Rows from block 3 of a small self-supervised image encoder, named by matrix and row number. Rows with one number within an expert belong to one neuron, the router's apart. Each number is 500 + 50 x the weight over its row's rms, rounded and kept within 0 to 999. All counts start at 0. Numbers have three digits each. After the name is the row's rms in percent of the matrix's.
Before each expert's rows are labels from the 100 images, of 14848, where the router gives the expert most weight on average: "top examples" is what is common among them. Only what is clearly more common there than usual is listed. The data: microscope photos of single blood and bone marrow cells. In brackets: how many of the 100.
# router: router (model.blocks.3.mlp.router.weight, 4x256), inputs 0-255
# up: expert up (model.blocks.3.mlp.up, 4x256x256), inputs 0-255
# down: expert down (model.blocks.3.mlp.down, 4x256x256, transposed), outputs 0-255

# expert 3
top examples: cell type: lymphocyte (47)
router.3 078:551461630470507469501547626443471526502425536516540569508488517425408506364422468406533435407465474460492465506507495440501664455471479565567589376496501564478477425531532434503587500448546467505542478552565483431492508576471463525511455471532589542537472479473470482485458476537436515508433480595502594507588513534486390449475505439538546465484402580386523470584555510581485453525516533507556498516465475525515487533531464559426507543547506467485483484436460568466563498601571467438609445556494540547502533518474471539502505458468427460408528473494479478498512441495647536510521526476551524469493429564486507560583550484495528431438485545541496442524455444499527562399509511556478499596477535516513453500505517411535514431446542564438466557460520571533508478508491457
up.0 093:541502490417531532523561536542493524471503539454500519443477479560600571492413528495438501424529475536525563481579458624474491419515595494470485439540456519495481433565593426441569521535560529523511484483488488554446370496538546456477475521414505467456527520537482454499491467526531467457742555479476539488459503464486509547464633508499440437503509477495433567463429556409449441510540445470537441505496471503442591444494518498532534484475480457447451537524526515542460456486507501507374425475531528517473519523389464358515492460477613559524442503518513582521522434506428520468565456652499518533509519495494542461480478499529457536521538547457390501535478494481497580537508508457454457513459484588319451501515464513505434589501532535461460482545517434496552454554518523
down.0 091:433444523442543476500450489464496529527525584493519557565592401574575436539489575515498497458541498473524425519563444629455486492548485565437481427537416449459507506477512525497511504489475515522500567582563431551594470536466503586516373420557521562500453519551459386553500468326547435449454567578575541514514514495503516445553631460500437491456479450521473440539513410429493578531537561531383433501447498490490531485523497560516517549473460472487514365553526517530438437580538480505592531514435433556480506441379562492468498554576507464444466444492479428501418520519458540498565538595481518469561558460539482480500505483510495398520438506503553556509470488494533523547493541630460462529522499570474482554557492495490420420484507503433484481509551490557537540499548444
up.1 089:470487463509541428506540484448362389513655538616460521489526481500476478556503512541494539428502534500522501439506438530533479527531525459450423570488433546455596442491505534578454577532536499417310560446377518487444505530552468433501484472461574503491544535573497450460542493546486501536518515493536462538378536499461467516518537481516511525425481445532508551521439423540438473507445517436554542533561586419459536513492624539535561409505497503492519570525426429589458413445447521428445562394544498495446554560472530502504472506604502531534427495556452526503551475499464568555550494531534536536515568509585557487449499492516526502484534488515501514474463548445551563413419441444539519502474505479559452539448446490526549614564544568447441441459480420539513486569503553
down.1 087:500464487526515552457498531478544537510475490426547498480495524423467471448561448524479465560475418534466598550517526525486507527544482553563450482502573575543542470543606465541427452536561470448630513537504459417454534574519492418432420522521471463506465586441505522508433424504514531500491553487514553481509526577479391575484589517490564515423481621550586542461557602518475505503433532454555447493496561602452463383507477440502519420507537532380396495330443510493501504597496479537436433492491517544488412551486524473500457584421452525544543528504615428414480496528499502446478581522546541487528566446570577501461477534560626546463533435533470502490500475526576551519469558531531461473487499467502539481497547513583540522487552471483544562543517527493426576404515431
up.2 109:440579480515560497502509485482443546509550436539453446521434443506491499513545436390476444417528451492465503453498472490538551514513528505512503594518569473468462448569447473524476491471572511555472485508555458673447550523491439473512485504457420575450556480453439556618540534604494507507519469470502552668421494568460420532456437499547525431474523555463516512465570554564499454500536472526527507523456503511516532607515507476460454475510494482534559566504417492494496395476519546423555490426462425554480496498413540534475465494468519462518584537567480485444512517536516570538492523556454550477623577541548426563501492547643437527513478594493494549577496539509448606461584416430475593428481433442416523444547523503491494526410562550427547461509571478573472514530410471
down.2 112:513556509451643482507525509532406494433511551425527440567516584478527450495514471450533558489515499488406563461530556497494551515551587508532440486478461552374515407521541468532502505428565496562537483461601593471529501537408472435550529511545409453496455514486424491482566380487523539442468489515505475554501497520510457454483380487472556554464467481500493410471490536636436548520396569476505432473487517506543519536499530476559556532523472525508491540479706460509518480445552476481498503447379474475520455533531479475522509505533513506512561462526441448446484513484461522463484455490619608520539461446488488494465534503587500377441593597549528543513447550419468521423492547521512401493556594455504470541493488483588436434491468477503426502443428484477563470449416546
up.3 100:584410502531607483502512510502511581400400508563538499552469516545541465534476579585506502539516449515501501508449468517521537479483467528525492323518484503496546470571513509388599379533420535504495493470539516571485522483445617466441506535548556487485461493490618553550456563566499485469562505460489539467517551481489551612548514514509465514418437478478410471498412559475530459485454435512508523565462428538518428492557470499454503442418501476481392454507522483560482521530490508616476376463512532496420461402522424591465478529535525557598482543449499529523582458537509464413516379489482543482442397433500531430513519533433483467545539451450465489468471530506515484485408493502489541521480492640499575462539532501501559569445504563528433510491546434369522527500554515
down.3 092:536493422501497486500445416541539550480510529467498448575556545569551469489510483448486485628508535456532553501483506462576494510483535534527455512520465410478576512373442501539502430481529428532518476602543495478457448506524433441505484454527415503549412391435476516555491540486465528519512537494476579535574505588512524504421535485549399608472552437498555417464499457498571581496536524476520359591587479504468400563491553494508465576476517469573562382554524560484550579470527468555535515484461496435483498489498585487499586492577465494479489458482453440442461527513508512489433631511473472403401530504486383462534558475461414520452574527537535579476433478424453493586586470462534621447526471460462504499461461513511508450521491504521468474430617455417508514423489471
up.4 091:425472515543568522538514566496635381465551512567386534461563555511594511565540452567434469544562532541514596468508401538499506397528493486465540579509521551454415494552531491450570517454511553551481437527397488520496496444470430550465516425458528537496465480478458457458472454523455548580528542504481417495431559529409493496487510538480521570526608305446481524564459510525490464417555467457525519519578472428511476470494482447551409473451500541503487505515543480500434449471461545463472506421489537478502415483442563556581542549530532510527523490457456473475464498450452471453504493514444473536461514572425531465494471554462465555463484464479415472433527399589533423512524394502483560510432478568581608452398453482505505577420475499508505414530476530525466544581509592
down.4 093:467576449476499442507494510495522491563470535421469563528560502536430496518556616435554435449484606494490513541468567524508466483514568521459530426527518534475475465400500532492516485497456525583622533553408565482399574526500459523477502518578532561494500505486542535429511570537578428504499481481421459593600589510371618546526524509492514518420554496484533469496504506469437483393422501494412557467552465562396552477441506535516509445463495515316467502480550538440509537562551491508503536525408478510460466467577468412449463568519519454533416540528489551514373421541486526531417525489485477466558393502470447470520490481500379572518539443514488559434488520474616536478493528473474600521538542536520587506446488539538533480470489492506483492479583559470594513551548483
up.5 110:526474422452546545488418430540481596463464540499509484532446514556533504514466512520496599460466407562507445535540491546504470496471454465552501575436458449519574479542421530422482561554598527451512459452519607447469447478547494508530487549499542545395447405468496493482616521550529568529562489489523553447494549476534517510549514524420435422575561504564416506481505454519532528533487458396504592497494536357545449566584597511477533563459355427562489544486546485438485476471532535553423531525441443400479516461490500394449480449487639501490605445474422486488510478509476483531540487560455478531512585456535458386441412443454466467488476508478462503581555539517496489483528418483517556457436454457448493521525536612522559511541481413553541530502405460447493478498427504
down.5 120:438555452471487528545425494514553547468454513419535518578437461626549536502440566544485458509511480604550454471517498445508466472486534433555453469526475491421519511439506543409529589507485548584531445439491470551550539515554507532478567490562524548496525526399359559442423639496465517528534447403422488439580518532582536421468451434455550490547516477474476579497544505464457497528505502449488605509607503434499438426457506567475563448454538570505543555561599458445485522477471529481471498490542447499526498358499508461517568547472525526506525564430550522547490381508378512474490414555522461499593474516494466476533576551558416502562518451496517490515518406380516530476541505495435498490618491547511536504444425478445476474437528483541438509584505455489483473536477401

# expert 1
top examples: cell type: promyelocyte (27); cell type: artefact (25)
router.1 101:395497507520521485610598568531626494497552500506428553502512479516551515555521446470335543453536608523543543560508391560466533351532549468453545558506554521499445485430498473502522528505527704550511523568433532501480502464482512501527524468502568494536501536551513479452513451491464456522500526477510469556474479499358540474526498576529486538434505420550520564490454470508495475400510512482570483505504485501458475527473534501564462551521525533412501486481518517474456469481478514492492547488490567463216496523471535522634513456465467484566505506554503452487385506476495505427449511494433524616508526542469508498557531468538468474520454557466494518459447545490494397514446442541497531457529464520528490528546461496551468480379488512542532490561478534550476523592526472
up.0 117:507504510448508546507498485570491520401487507508487504340494440496477449456559500517527508513464488495488521486401479605434513497444506467508507430587404496492539508480392464509546503499536522454520503478570501489490555529490468538556550456536493473537476489541456467536474499474521550553503459466527474531535425640524475572472499524556464476485517518507498443467463483472448394507378429542543545486297581480578527436567542587405433478587487617506474503440588424528528595572489535510449559488493498603516572517518484494500511474516528533537458461477439515502536568508471460513516566475445462517544566439494568514499473589510456374500517612470438357525494490729488491518470493487557533523502494449508529486539536504496492431511521462488486506522545488527594396510498454
down.0 098:484494471487471548570484529459527451535650521496522464600425459487529488481446510530557501546548533489502530454544501417588477557560510493454529578442549511474424550552518529525500531563493475475497467481468554532441460490532435524478537515374492463410483446472569586474552482543504453495468459526421492568450505379543496461502456475492597648510485471506526595569528498551492501497494518475484495481643494493445463552467482485472533502524473514537585483554443427441482541459479483341510566512537499473530462496423439449529522429499471458485538509479477502535492501455447491528509506468525422579524427579476503546517483411470505561480405475481603587494522519460442606400557546387454500354531511491497526425458522550453422619591450508524424487502464530392466612537494486
up.1 083:513526523395578464502451479548354489473494421545479482512461536473448481530507515489594478499482512447476480530523646462481498678440541489498405505484532532509534504524441528474541372536511559491473526514534454550515461516494508525560485563401452457487520513442530445500500586382536428558509616483574461487425481474431465463485531509500479475538584498484508448519426529456464527504499570453489450488548478543501532443445454474543453469475498452454512534527462467488460455572600508457477462430473383495552446439460491510555550627535526471525492446512559370466487493574579435411517478423599463478558522546562456472384569531494476523524543516491466561501457540531534450486535426433598552452525368521447475454492555518522564521542533429541447487553544415487526562444435536
down.1 092:460517460487443575513497540467504517440540531443498481435531560484467493452483482509542465518528467370443550547489563444521481543538370580521449572495515461580538482452453494497475521446430478524479539543557476441517434536486484489569472516511390504462532446445530531474556495532592496508513479453537450487565420567487494683470496549458434555410487580500466500482546496452441363477532483520566506468505475460479515593494534403452469536523487402482461562453515557544537553510521422579501468448579425469508555514456405433575472558461512469505450484529589488538524503579495488521528466535485480546418537460519484555481518615528512472466543408503268608446593516476478585516488505464570511521488530516495468413567466597498517508538511503481474431478534457520433485566438450
up.2 087:457530483464526621506501465461453442485482496566454493468512472517490490534504562595534456555461528497470500476572664472515535561432526435405489475572621519521536503514461588606444505506533656453494528528425432596464450487551461401550521479505455473447529480511481402443606509485468515534525403456471465447392452487473485490498488551500515497474581456489472439577433473529510521439372399544457535473526464484528501498543508498540576438538484515445460481574502431520488465460528560517455483462527452489528428560540411532508483489505497469594498565533530552521538649498541508589491461468420566500594490524447469450447482518456496453500506513513572466494633457463496501499498515510512581440539476457480577418491510564485506459546492401532502563624415467512521520587447549
down.2 086:470472537490497559520498496543523593505462541568553526484521494491449504496451474510516456503539465525559560528475509510541492515487455497489514526545475459555468609523436445511475474506501479620403454496510519441397420536514525577445509415508534517532467493633496520495526507570590546475365525532482501498486523557545531647489451479564499441514556533528370481482458490445511433508590490480586469509518683471513487509500508447441460587449561519341557413570460443541443556460426528478447514500577474464536579527488489418587571454452508493485570546542557503522565518390528526523507486526471456516468451471500521464518501503439515364389429509503400472415501479461548458460456516407569535458512500552492502559460431530422481525477556487502462531529573478557521553424427447
up.3 121:492593471492512513476487564538485537505443430495506506396419496517501459480532461484516464522441493479515440529557547551513494523464504428488479416525451495453499516536476512548454433526478482380561525489414510519414549479498518570560510504523441403603431564463506528491435459420500483535465523541509506499500500541509472613475373509544456595486524493578639443533474515508387459517443442522528527509432445492477373493473471457577428556591504583489458592515512422496525531433501599450437496390457482520498488560635480490472541479540494519446454508525477512524518399509594531526526517449548470512539599448465570527468529583541482428450517439484604468471505501530500526587453492547587490562533500484468525514543567507506446549512543479510462542491515431608579406500501683
down.3 104:473459521505471532519507463567505448559540525465539469600477495520473523509281543526513493526503455552447555416474465467566437528567488487536521662458535488445448564506518501532525501549482522574469450463519503496561460521500458460448527465366541555455567494585540538536515489577469566468542452523410470531497559479522526416543564506476571447560492444406420520475492525505533465518493517399460461504534571510505524538582497511443596506381525461528467459487550405529495518482520464289541568584508491500576530471451488475483484466464488475571473516468547537469476601455465523499553482547504474574469457611527497481509434435432524570563402542506464476495510503527496460431510523368472467389435460443493444512482463555507494569544483558500511492519452541483486561493458393
up.4 106:499531535480556533537497472447485528333490513478460538500570512423533436518493610448466512594517502544570507374473502414549499525439479485572530620539443469539484591480522505500482440488537518429485461481518530451536704517462495472460526449516573452461481589421510556481473435552426491545495553482445491514557514484519527554490417523480391514514543455564529478465611488536438574516451490445502592465580564512588490542522497411506402426466491470529527495502425532507536478562518524528597538495471483485481485443553524548500428532535525493505557546539470551619484515483493447429423480427538409486486461501505507519542557457343435406504474429477517496563514482512455464539495545466506554580526490575534466445550495466526587497452571556563523481535531459445511623519519453
down.4 091:431583451651449474522521547545508482539542542480532483518506608498493557529415577493528471488550393627462454712548484510496515532543496460557501478561482408530519390456516496496455532524478444533519398464499510445486381524475515400466499489517457524539473504541448493428495516491322555512556545544453468440456453471483481523465629536488495432534488406506522431487504508556497512460562468580464466548500398482399608487555512467502529559435557466493486487497510450518482498510542522549532388551463466490576508497576516536456535467532519518528592504533514506498457433531494486515484576592461461483477486443556537492562512560409509517468562495514525448563496510462571420586372480507400476495476510536458491473516547513505455423451481502461530484525472439542575528545440524
up.5 111:482472502516573529469485468524440547369449486486484604465496560485500444485598496394470376590487506500529511499519531563573494501490471550500496496463449496471526524516448507502443514473511464550423536489517427456493569527464477531458542518481572547482532363474638516442453438443544519476459487538516541464464349370517543571544465504547530483536377514486421547495575526606464586543470547542510555630474538450623464469453466465484587401397555544528509475483594426490486592484416588529491579534571489542490459552497513501434454478494516515559533572499467505465504512460511558512507445512444354470494491510526414462534407506477490508505518475436562558522515483491481520505472553454508549516622500466485400534457513511528560480452511506440502535496491567529407553518510534
down.5 105:456657479627432491536537532577484484578524521488469555516485472498504563506479508479478553469461426619466479603509494475477535527450506491490554513533504401543468433463526488508503475473477446405508493476536604506524368521398457483561571448550420479537461542556463486404486508489389585514534536516513486513421523461469488524492498495433526497476549407478538410440505502517526501487567455575510535452576456545408600547587491528473591481423543507475523481511566439502477530565568487550588360470475521514540532492442548492397507508508533436454578516560516471643422386499497496554486471429483483490504459460450424556535559442530476522587527584480508476494515447508441398553386463505430473472443510527462565511552538496502530441503455550507563443534499486490547574542537516

# expert 0
top examples: cell type: lymphocyte (37)
router.0 126:623501380506495558475302404455476587513503479485516453495512534549443473597465566533538554474479430503445510456479567468530460557474551512468451478514490487497550524557457504469523526518524467470456507343467481504526489439482540502395568533437443469430512442431543560607502566526553489530514448493532509502513515507583635591510521513446434414545495503540521494487476555481537471487497500551424547543482554477527483440504441517467561523455499494641481549510411474563475527507474517497503471479464473538563500465501440576392480487551484540578574540549435524484600489519473481520469451535482493408496433452545523454435540568468511483448542442509500505477566471516438540582526535315513540512508525504459527415457542568525547620563517511477428489501549456382500452469552506
up.0 090:540412507535521458522407536529552463519537470482547485567453462447506530532495492559486541635541580452528459560439504510485464451491510500504507497515501458556494476498448496600407529441424479589510566507583590597438509494606499541500448488436567524565560552496542520509526498500542531478545499545506440516462577623496516483436454526535551630561463495551510521456622584492411563509471495501465479549426521523489453488519494576486526559529446513481599506662470427491533435453478465385557520461492464579532513542522556472501491523456542550561516496527434495506444626572460505561490571478526547485490547584560541570539436560429596472481507499491548480450448395479496495434448568460426462488546336505457522513529501498452576458524516461458522472537491605547433496547495449
down.0 095:423499511491486487460556490506417585442523558465434533445506504459415533453506541533444452558422496449498498462507502487479573467369492484427525521540453472451495454534485495505595532573453337501574536480465564501471596500466482441507502446491505549532458528414542482467501509557447419483460544438443534492498529508518534524534453313495498386573538509490531552449474511578599451505527601512523545557551470556480450472517457521525494527458462534452491487447521556582441601447540476549487499549505486527480520474460521455579487432541502547504458480458675465405462527549499403449541493500544530488380563483504565393586485440467470471489503406492434457518544642487629545525501515537471581539546522482507478483465476498479447485446429535538475496539550462547544583500546548
up.1 113:481522502494507514541508524499449550644387497494485414454542525473524510452540507412470531507597397553498398575386493591512468475528487576510519542401453500534493495513493572518467460474489504523531525530570510501475534502532528485551492476517583592464540510520512425500523493560448518544548500563378534566435509455523471541525583504566441492529466499443539397465558546621547654470505492491495520465442509502508456489433439433422511521487498451499488492467522513475433456544537478532355492476558519419486529522489451433523528508465559421531500410437549535482464515559449488491514501524475602508507444477450501465518461494446446505510569475481458602595522495589529445394455493434503501486541491476503389610565509434499590473463509491609518503493438433630439592533545410
down.1 104:484579521446480497554475513461500383507489466434469532536514493458503528474572390472536524491447457448497467507477570532488458496549547422432472459539428553474518527549414490546514529431523553507511443567501530465490471462462419497603492465533549480515460446505482429561456428507387471599460512477564525469461464445536486418499455508559511517494474595472531599583613462563494484514443465550524479466552427472458449499518492511560523592630545464531526527491457507473518604556647463555520595404458526480523549487458520487503436353460454481415564510495382496571519511454522445540444555504582475472510495623505508485532454409560480512485578469491532404520487556448503523339467536588508515521545596494552470462539496536502579514553486507487501552504523590588505482571508517
up.2 099:545485502426494500500518588511500563511444513541502500541418543528467588546496501467473606539563518530569521622491389469464490456470521582534615385478537396549465402541530515480545483421463488579592490477545474464493503446458549557542553429520492563631464536513571509521480525554579467501534530508481574560515564556504515551523603507542526509527424437497432458555479551497465502295549508550558586515429472487447496502466458485435425500490461464562559412546524567498494527481382543513496476577480546454481476411548490464565480488453499537448502549529516524494533447501527542441500488462505473512511417454457498502549430468520409547466516623508508621538547455540551436481490553476495515530489499622481556589559509498503555522371502551522520465466494509444543567518472501
down.2 081:482509555537463442446425475544454446418474483533454501421536541528471416496526573451582436573470507451511427461474575548499504522471474509462510581552489514520515543516521471562457577632518494476438536590431509476493476569406486428445408520515553586476513537468490504504560498498484414514428556533561440598527509484417468542445582403486504512557457556533556491500438503506601481524439675481494518483486478534463473437498480478575513555479500503592514488455542486567563580431476489461486436474576510527382509495497486418439488518594532571558415443491604544487367525590424484402485560422522510495425564524564510539385552510498526435531547492488494481448497606583554532571547490473547510518521438490476496468570473457533493435524489474460487426528536526500495493565425489
up.3 095:558473525520563514565584557550490541491523438521501485458565644454418515533581435535460502530494558398422465552433492462450549433557526470544507513391521500513459501470450546494508485458496549406494520555503451500536610546476523458547538495496574570504564539487577476509532522498450404494380445503467481538567499431499457519470428529552506577470461507469497529549498514647472543477387453560508503463423468438526412536515436551467514482480602494481549445449540519533533507483461519580488571496539538407477516442498461625492455447516400492471465589450456478463501598485584483425408491363541597492523453488473489492552478488550505471487457506442599503480585533535500456415483541501486554532526497510567392591499526547413543570488503542587491511509435572504420476543511501
down.3 083:499503604455532472478390460481425535471468489475469614491548475512439544472522448460503547495452520462483473501475530505523472513529540558462583406447392539533416473520459499558528505545440638515536485623529589411600481476419554493589366401575554532537453477557448493536616438450434477529440509522429486404568491512457486535552448554475594557466486512446510495488489469498477625510428528488515510447465441547586576439619507517568432499506506465527512456524527520533519539482577485535549463515480553444481508545501529490424472479514502405509517523513418482540526530538517536507478513496599540513557465503543487505459449433518549414518536450468585502530475442458443451419489476589492553611529539576555479477598382529437456445465452436501494472488504565545520470560475454
up.4 089:603424603483482512560430491525499499393516536629472477497409437488508488522363465538460552505468583471563526472485481474503456536494526511591476536362418555441479479483534474432490586446472532507502558465557538543526549560496442579529516507380552477477490442472510556351543562515431621451516480513482513531426471520537442563426527545461551622504553472477430542454566527450421554572495480454472536485500479497466442508503455452514531540507504361430512448515518403480437513529600443400443506570493493555519523545528480549460546482501523521484510494528420561464483468492480526429536438432490451489482520526469462567428587441552466438496480430437491553498532481484532509430400501428457417500452511434577525513505469433452442619532493462497509536496496574519520531535537469
down.4 086:500468479476559534488551507526479527456545474482445458537442347528447499511479489491497466516495533492457410604498431539469487425461549513437513472429547506524487596567489472495625454488431382456486487387456481477539524419484534462562454627544484458547493498429480504538572471452534474464551481484508480402543492530552552466540449491514459536569579439419526597494481524519556514476474408493456429564502520529585560529564481444447418568493419517467452486540465518539504491359508574492518534480508404490587510512484451561498489522595482471569507489547469436469574663532504485566547511539459414566478483492582555374567508527464548478463460448432449469487567485529596466494505488457448534527610476501532449518413524487466530503554481483507562518602530444528561581475572508
up.5 095:434488490472540548544506467620452562470501499558447561463453536506550486480453554542491529365513501533464520442513591572482369511504534515541497552497456475510500445534538476522487527446486525482511482481468458552436465478547509523505509517432455498512542614522481564491565503453464456455491530445521524522539403421608480516507527540489480545501570535531485485484444470596495487526526438439519521515521520322516513494511534463451487505440521515573542485399531483383448518420448459481493495433506483559491524486484534444406527470483560511455416496503419411579519557477446485438515495539497520520491357387604537532522698460479558533650468473429494524553571567504487531596527513466468449494467481473504511547507471499440557545524542516518529638496470522408392411501477518
down.5 086:454532476537532486522457467470517486459527497505540490466588430590517435491443569467458477452545501407470395507417487510565509516500449545540420510489502544525521425427575499468492634493571588552402500564456585517540463478493482549473517413465583619500478476605500460494553603478518514481416390468554442443481380478513498461485526510411536430436448381518476591487519516540497492545487446586513492497505548490489454496508518567458460499561465549552628529584518538537461533493540527578476503490517334505499425447455444462481581506567467517523362400464423592543493543490473537505549504539514508443537483491543535532495493545541438458441538437458468506491515444503526434526505612557449562579477479506430525469536471522459526506477554551461504545503571443561519395528491495

# expert 2
top examples: smear: peripheral blood (66)
router.2 089:478537452509480463469463402558449407489509479503501438489484481509562510501589520580518472641516461503540480471505538528500352595512410461514414566485452415527487556489518596532392446540407546479485500467530507562504501506553484489580469525517417497498523535557459485423529513448536546439570543439453428440442491459561465495468474495479537584533587495518446462453519467441493602572467461466462473442533470504499545495492511424528485377482475500532540500581629457488513507416485495558414530476553426485541488497532547390465507585490641525444399492408557545526470559501410489542547516503531465517508608460487462486437390492502496593595525458465514528539513549492538515488515512574496451448487466469478530529498474554370477469606469420533558469486472442519519544454435564
up.0 098:627532609513452467488550513555424574480488471584482535518493562551470502529470568477486543487439522560412474530546460460508466463500522608517440362495515545476507400511453496458467529509525502467542460439496485550496473508535452524452495560552514435446535364513508506438456519472579485524417362494443576599548441492445455563540598541539512438404452569569433438525492577507452468481440453563520514543477474387514477423434455475422501470484517512510531505485521536524524493511455475610478452498452536575412417486536406517481505500449449571608419452433527512493524484513571480442462465516488519436574529414501490513515484515535414450575567466468475355526469579517511490454465473509462583563472597537464511514450565520508591585549545512467532512486553475471558546564513535
down.0 108:524427563490604454507470534516511566470470413518524637534559496421481485490490498443518483620502495509471550549490514477522494542541528537481453550489474568511499513563444500535522452531510487459541447531513612490543508531373503531512497400442623465514456445520510503520450452525488483536505562619508483487519576542536438508462525506583488489566456521449597464472532536551490496570577600537526407493498517569484462440596461607532528618504462438511487418416485542562510546546536450469515459520518443491513431501513477555534478547492422505561557483544511411494538474479524470505443508484560578494472535412497319496456430573517620415384510617525483516454492463533498478575495505498549519514406432555545467416504461484584521557496458530515557449470467473482439454457617523
up.1 098:558396608453651518523499468477483504501483483496461687528552397490476532465442531419458427476431546550495548442524512513467595484515521489513483438500417508410483487545522431508614482486525536475418512616488486529493468542412450537563481463480568436489475474443499393412513503468479581506519456578534581518493522478412440578421523525565410540410432443480515549455513437493466498505415506476534491547493494551442477419573501526526536444580479493505514448485421473534417471513619607491489424506471555531463535537478518497445490454525511540483490487587468477580465486433475498535502575540542583480601516561433523499473519581495471500438529533472463460508412497449566556529404468520463536489510464498491561467459466503507446445504452498453489501536503615610447420553521516
down.1 091:473608561497462555561396386554525559476452411580488553490681554505540496507498552457544557599505500530477562537541537544392438500582482476451493503457445444550570464525513532618481508542436528518399532677620482562542441501490445583406425521457504545514436600440503486469450360473464457543505558500477560572461533473486374552473474568527500508499495433604498441500502525478437467507502534486550498503485515506482457463603528455418486533474522467524561456482565542549503463513506521422444464525569533512487418455546576474423513500514433480519525525474440478463452423503491510487421545519440527548436513483548547449513470534571501540454462493500457487458529464463481516564468512525492501456476532464543540448451531559431542445498480536436528384501540458459558526516490461
up.2 105:514525515566501513559428512514472485532495460425470570539506516490458521481410516551454635539518533511552524509406508459477591473473453500564541532550498526447502473492494535554503518611461496529513530520492552495501485526476478599433486435510510454515616546691492542454445474506485503440472425578577581610435623514490474439512467497491536467575478454504449480486527476500449430426506521468525540511499483505518454414521456490488544468544520478466493555566436469557523488493504529451485482555535534596530523514520521469449533449479405481614445477544536455477492543606588531517474527483497539501436552523381478580399526507522608517513504512461516453517471202598494445476495566502451502531507498510454456502489487464474532517467567519555460582508437500450521566531523522
down.2 113:510443420531525536562564537532476467444530435484463489462534524454430494431450546472510381458466526555568445438500514424461585448468454470543511520529515489537475510420516477448454545554510459528502579552469501474511548515541488502627459532495521530457505486429452499489577582519488519449471554525470480502474562456414468486525450391551421557601440547542474510576492492435560532497477503532462556498505490519507492453483508515527516548524537482426458501483429470446491519489492417501544451474446504548496487462482498502531550413542576512478564478389661505520431456504419475503529504543538533484504511471463550415581734461510371472484516587452530496461392570449650568432530579499518591470446456519471435549567506415440476476496473513525456521483562601588477473489476524
up.3 098:557495385465478627551423499484519472537438530507454531507496490513446532569495489554448523526569465489503463439519599492494430507469507458539433528467470392430469515562533521432480504370458520481432568331490443559537564513500469495474522542534413588473453459483529585498483535475489495528507538513495517484475516443566459545478510579472485578508487511479461517546533482484436580527487378509464492508517564378552491482485500489468503470425519516580533521467473483488500502482475510468526487510458484508545484449577524522397508490509502544478596517426391648439563522472559515602474410477503443461511417516661519465523441484470399487486466478392493552520687489484502484512464575468464516512509511505556485500445449563377489494576470470456481447569553490448513507512619508
down.3 099:520518508577523473561400266444501489548439530483549469445592528563505541512524488535515517457531513448537532651464583545490515521461515530474528506506467493496555526475472524463500477569517533598490530649494576577391464534500581488460479470443520465548497485518577452532551469519437603468396522514445502522552488564458482536423497555438593526489567489557421527521504514483506557443459482490442490502471513565509541496519497440397509509465543456534477547526590498432362402535491570446498501518529573500445429517387493474454502539435509476470482526558447415546469477561540536429428584489520476485534496484468529550391522490471561521532452484482483522481475423433479501528558452471527548428512557471503452428480543533436456425472557463505462530447590471459472487514438369
up.4 098:493550495593416527573442543534515412572481495533499481559473564469427471479521406515492485440554449533538525527447509472456478489452517559501494432488474472329440549518500514485510533533517549466442492419463550527450449489480501450480513533463591503552461526501644482540435438517432549573442478608480505584515471532452556510435387536553478466531524480554591450383517549416495477497462519534525441474487429409434475482503493464520426455547503556567446571485522501522529464574479564501428579430430567571524448524423498588437502462450474509527412476451495462579489392468464517495461594544547577489497508471499504548512578472495441453706523537518504475480539509552484405532404502490487581481524541551523498579465545530558476486436547443416495476520533468531542540478566510
down.4 087:423516541584530440568471482514553420509490553518449641547539549450489474496503514594422543471519528575501470517496567463522496474530502481422496532526451503517575560501461537508573592440511533434483464583482565507473533504574467473459502420507577485549482506588398512446522436525465445533452518588572478520600563438502397462460600469549513521518558557557468460465547455530502472497501542518393469557598495489482436517525467507509557555500501564521518525424458471481424573486478488563538548554506467470506403481494526473537498420483425423487468518529608593436445603528469438523441543526552515515540507542561476434475413362584487468396542440529532426487481542409438498443559488550505512504531513439484523534443551547540509429534489502515462484521480689579448462471553465
up.5 093:510564493467413500556458515511420487481546469720518512481456462569377491546438492419524462471418494523436486546503488441369553557419513572476584470506468417456449395496452602525515531558514563467555453467491441626471465504506471503437511420454459500472549541515504474476503492490508449466426362456511437560523416493490492541556482576492521496527549496509497545435556501477492471502455518480509544473575417534511543510428460509437477469490477459549585526520436453513538462465539560482468487597510547509560453546501479537481540507556537511494471491544492591527391537516549473452477522468466506496535497486468434587618486470512487456487451534422460530522444331468595462432486423428454518457530509458403460532541447583429486516488508478514554464598506448524531558575477460
down.5 106:595500494497579530608461485592579498448413457479530595468547481475434428419457499512526548543421495543458481495541521524489633461494427462531398473482510515442594502551534444464509474486431470585547593548493491538526548545459507511512548567501485462587545545602503506419606490499486586477490493499513453468489482489561455496462395410474512545685444568536462490518515527482485552520512468548508481508478547573526532456533516507530519545438483466480502491487575513439448445494455421495499486387487490582475486508513604491519557554420473422507580491461503456543346484481453507470466450537505470512487485463493543491421586529483468583432568514416526501529512475482602411497486611499400484489494568552440498466550439474426463504541501549467549609500532565419463435532502539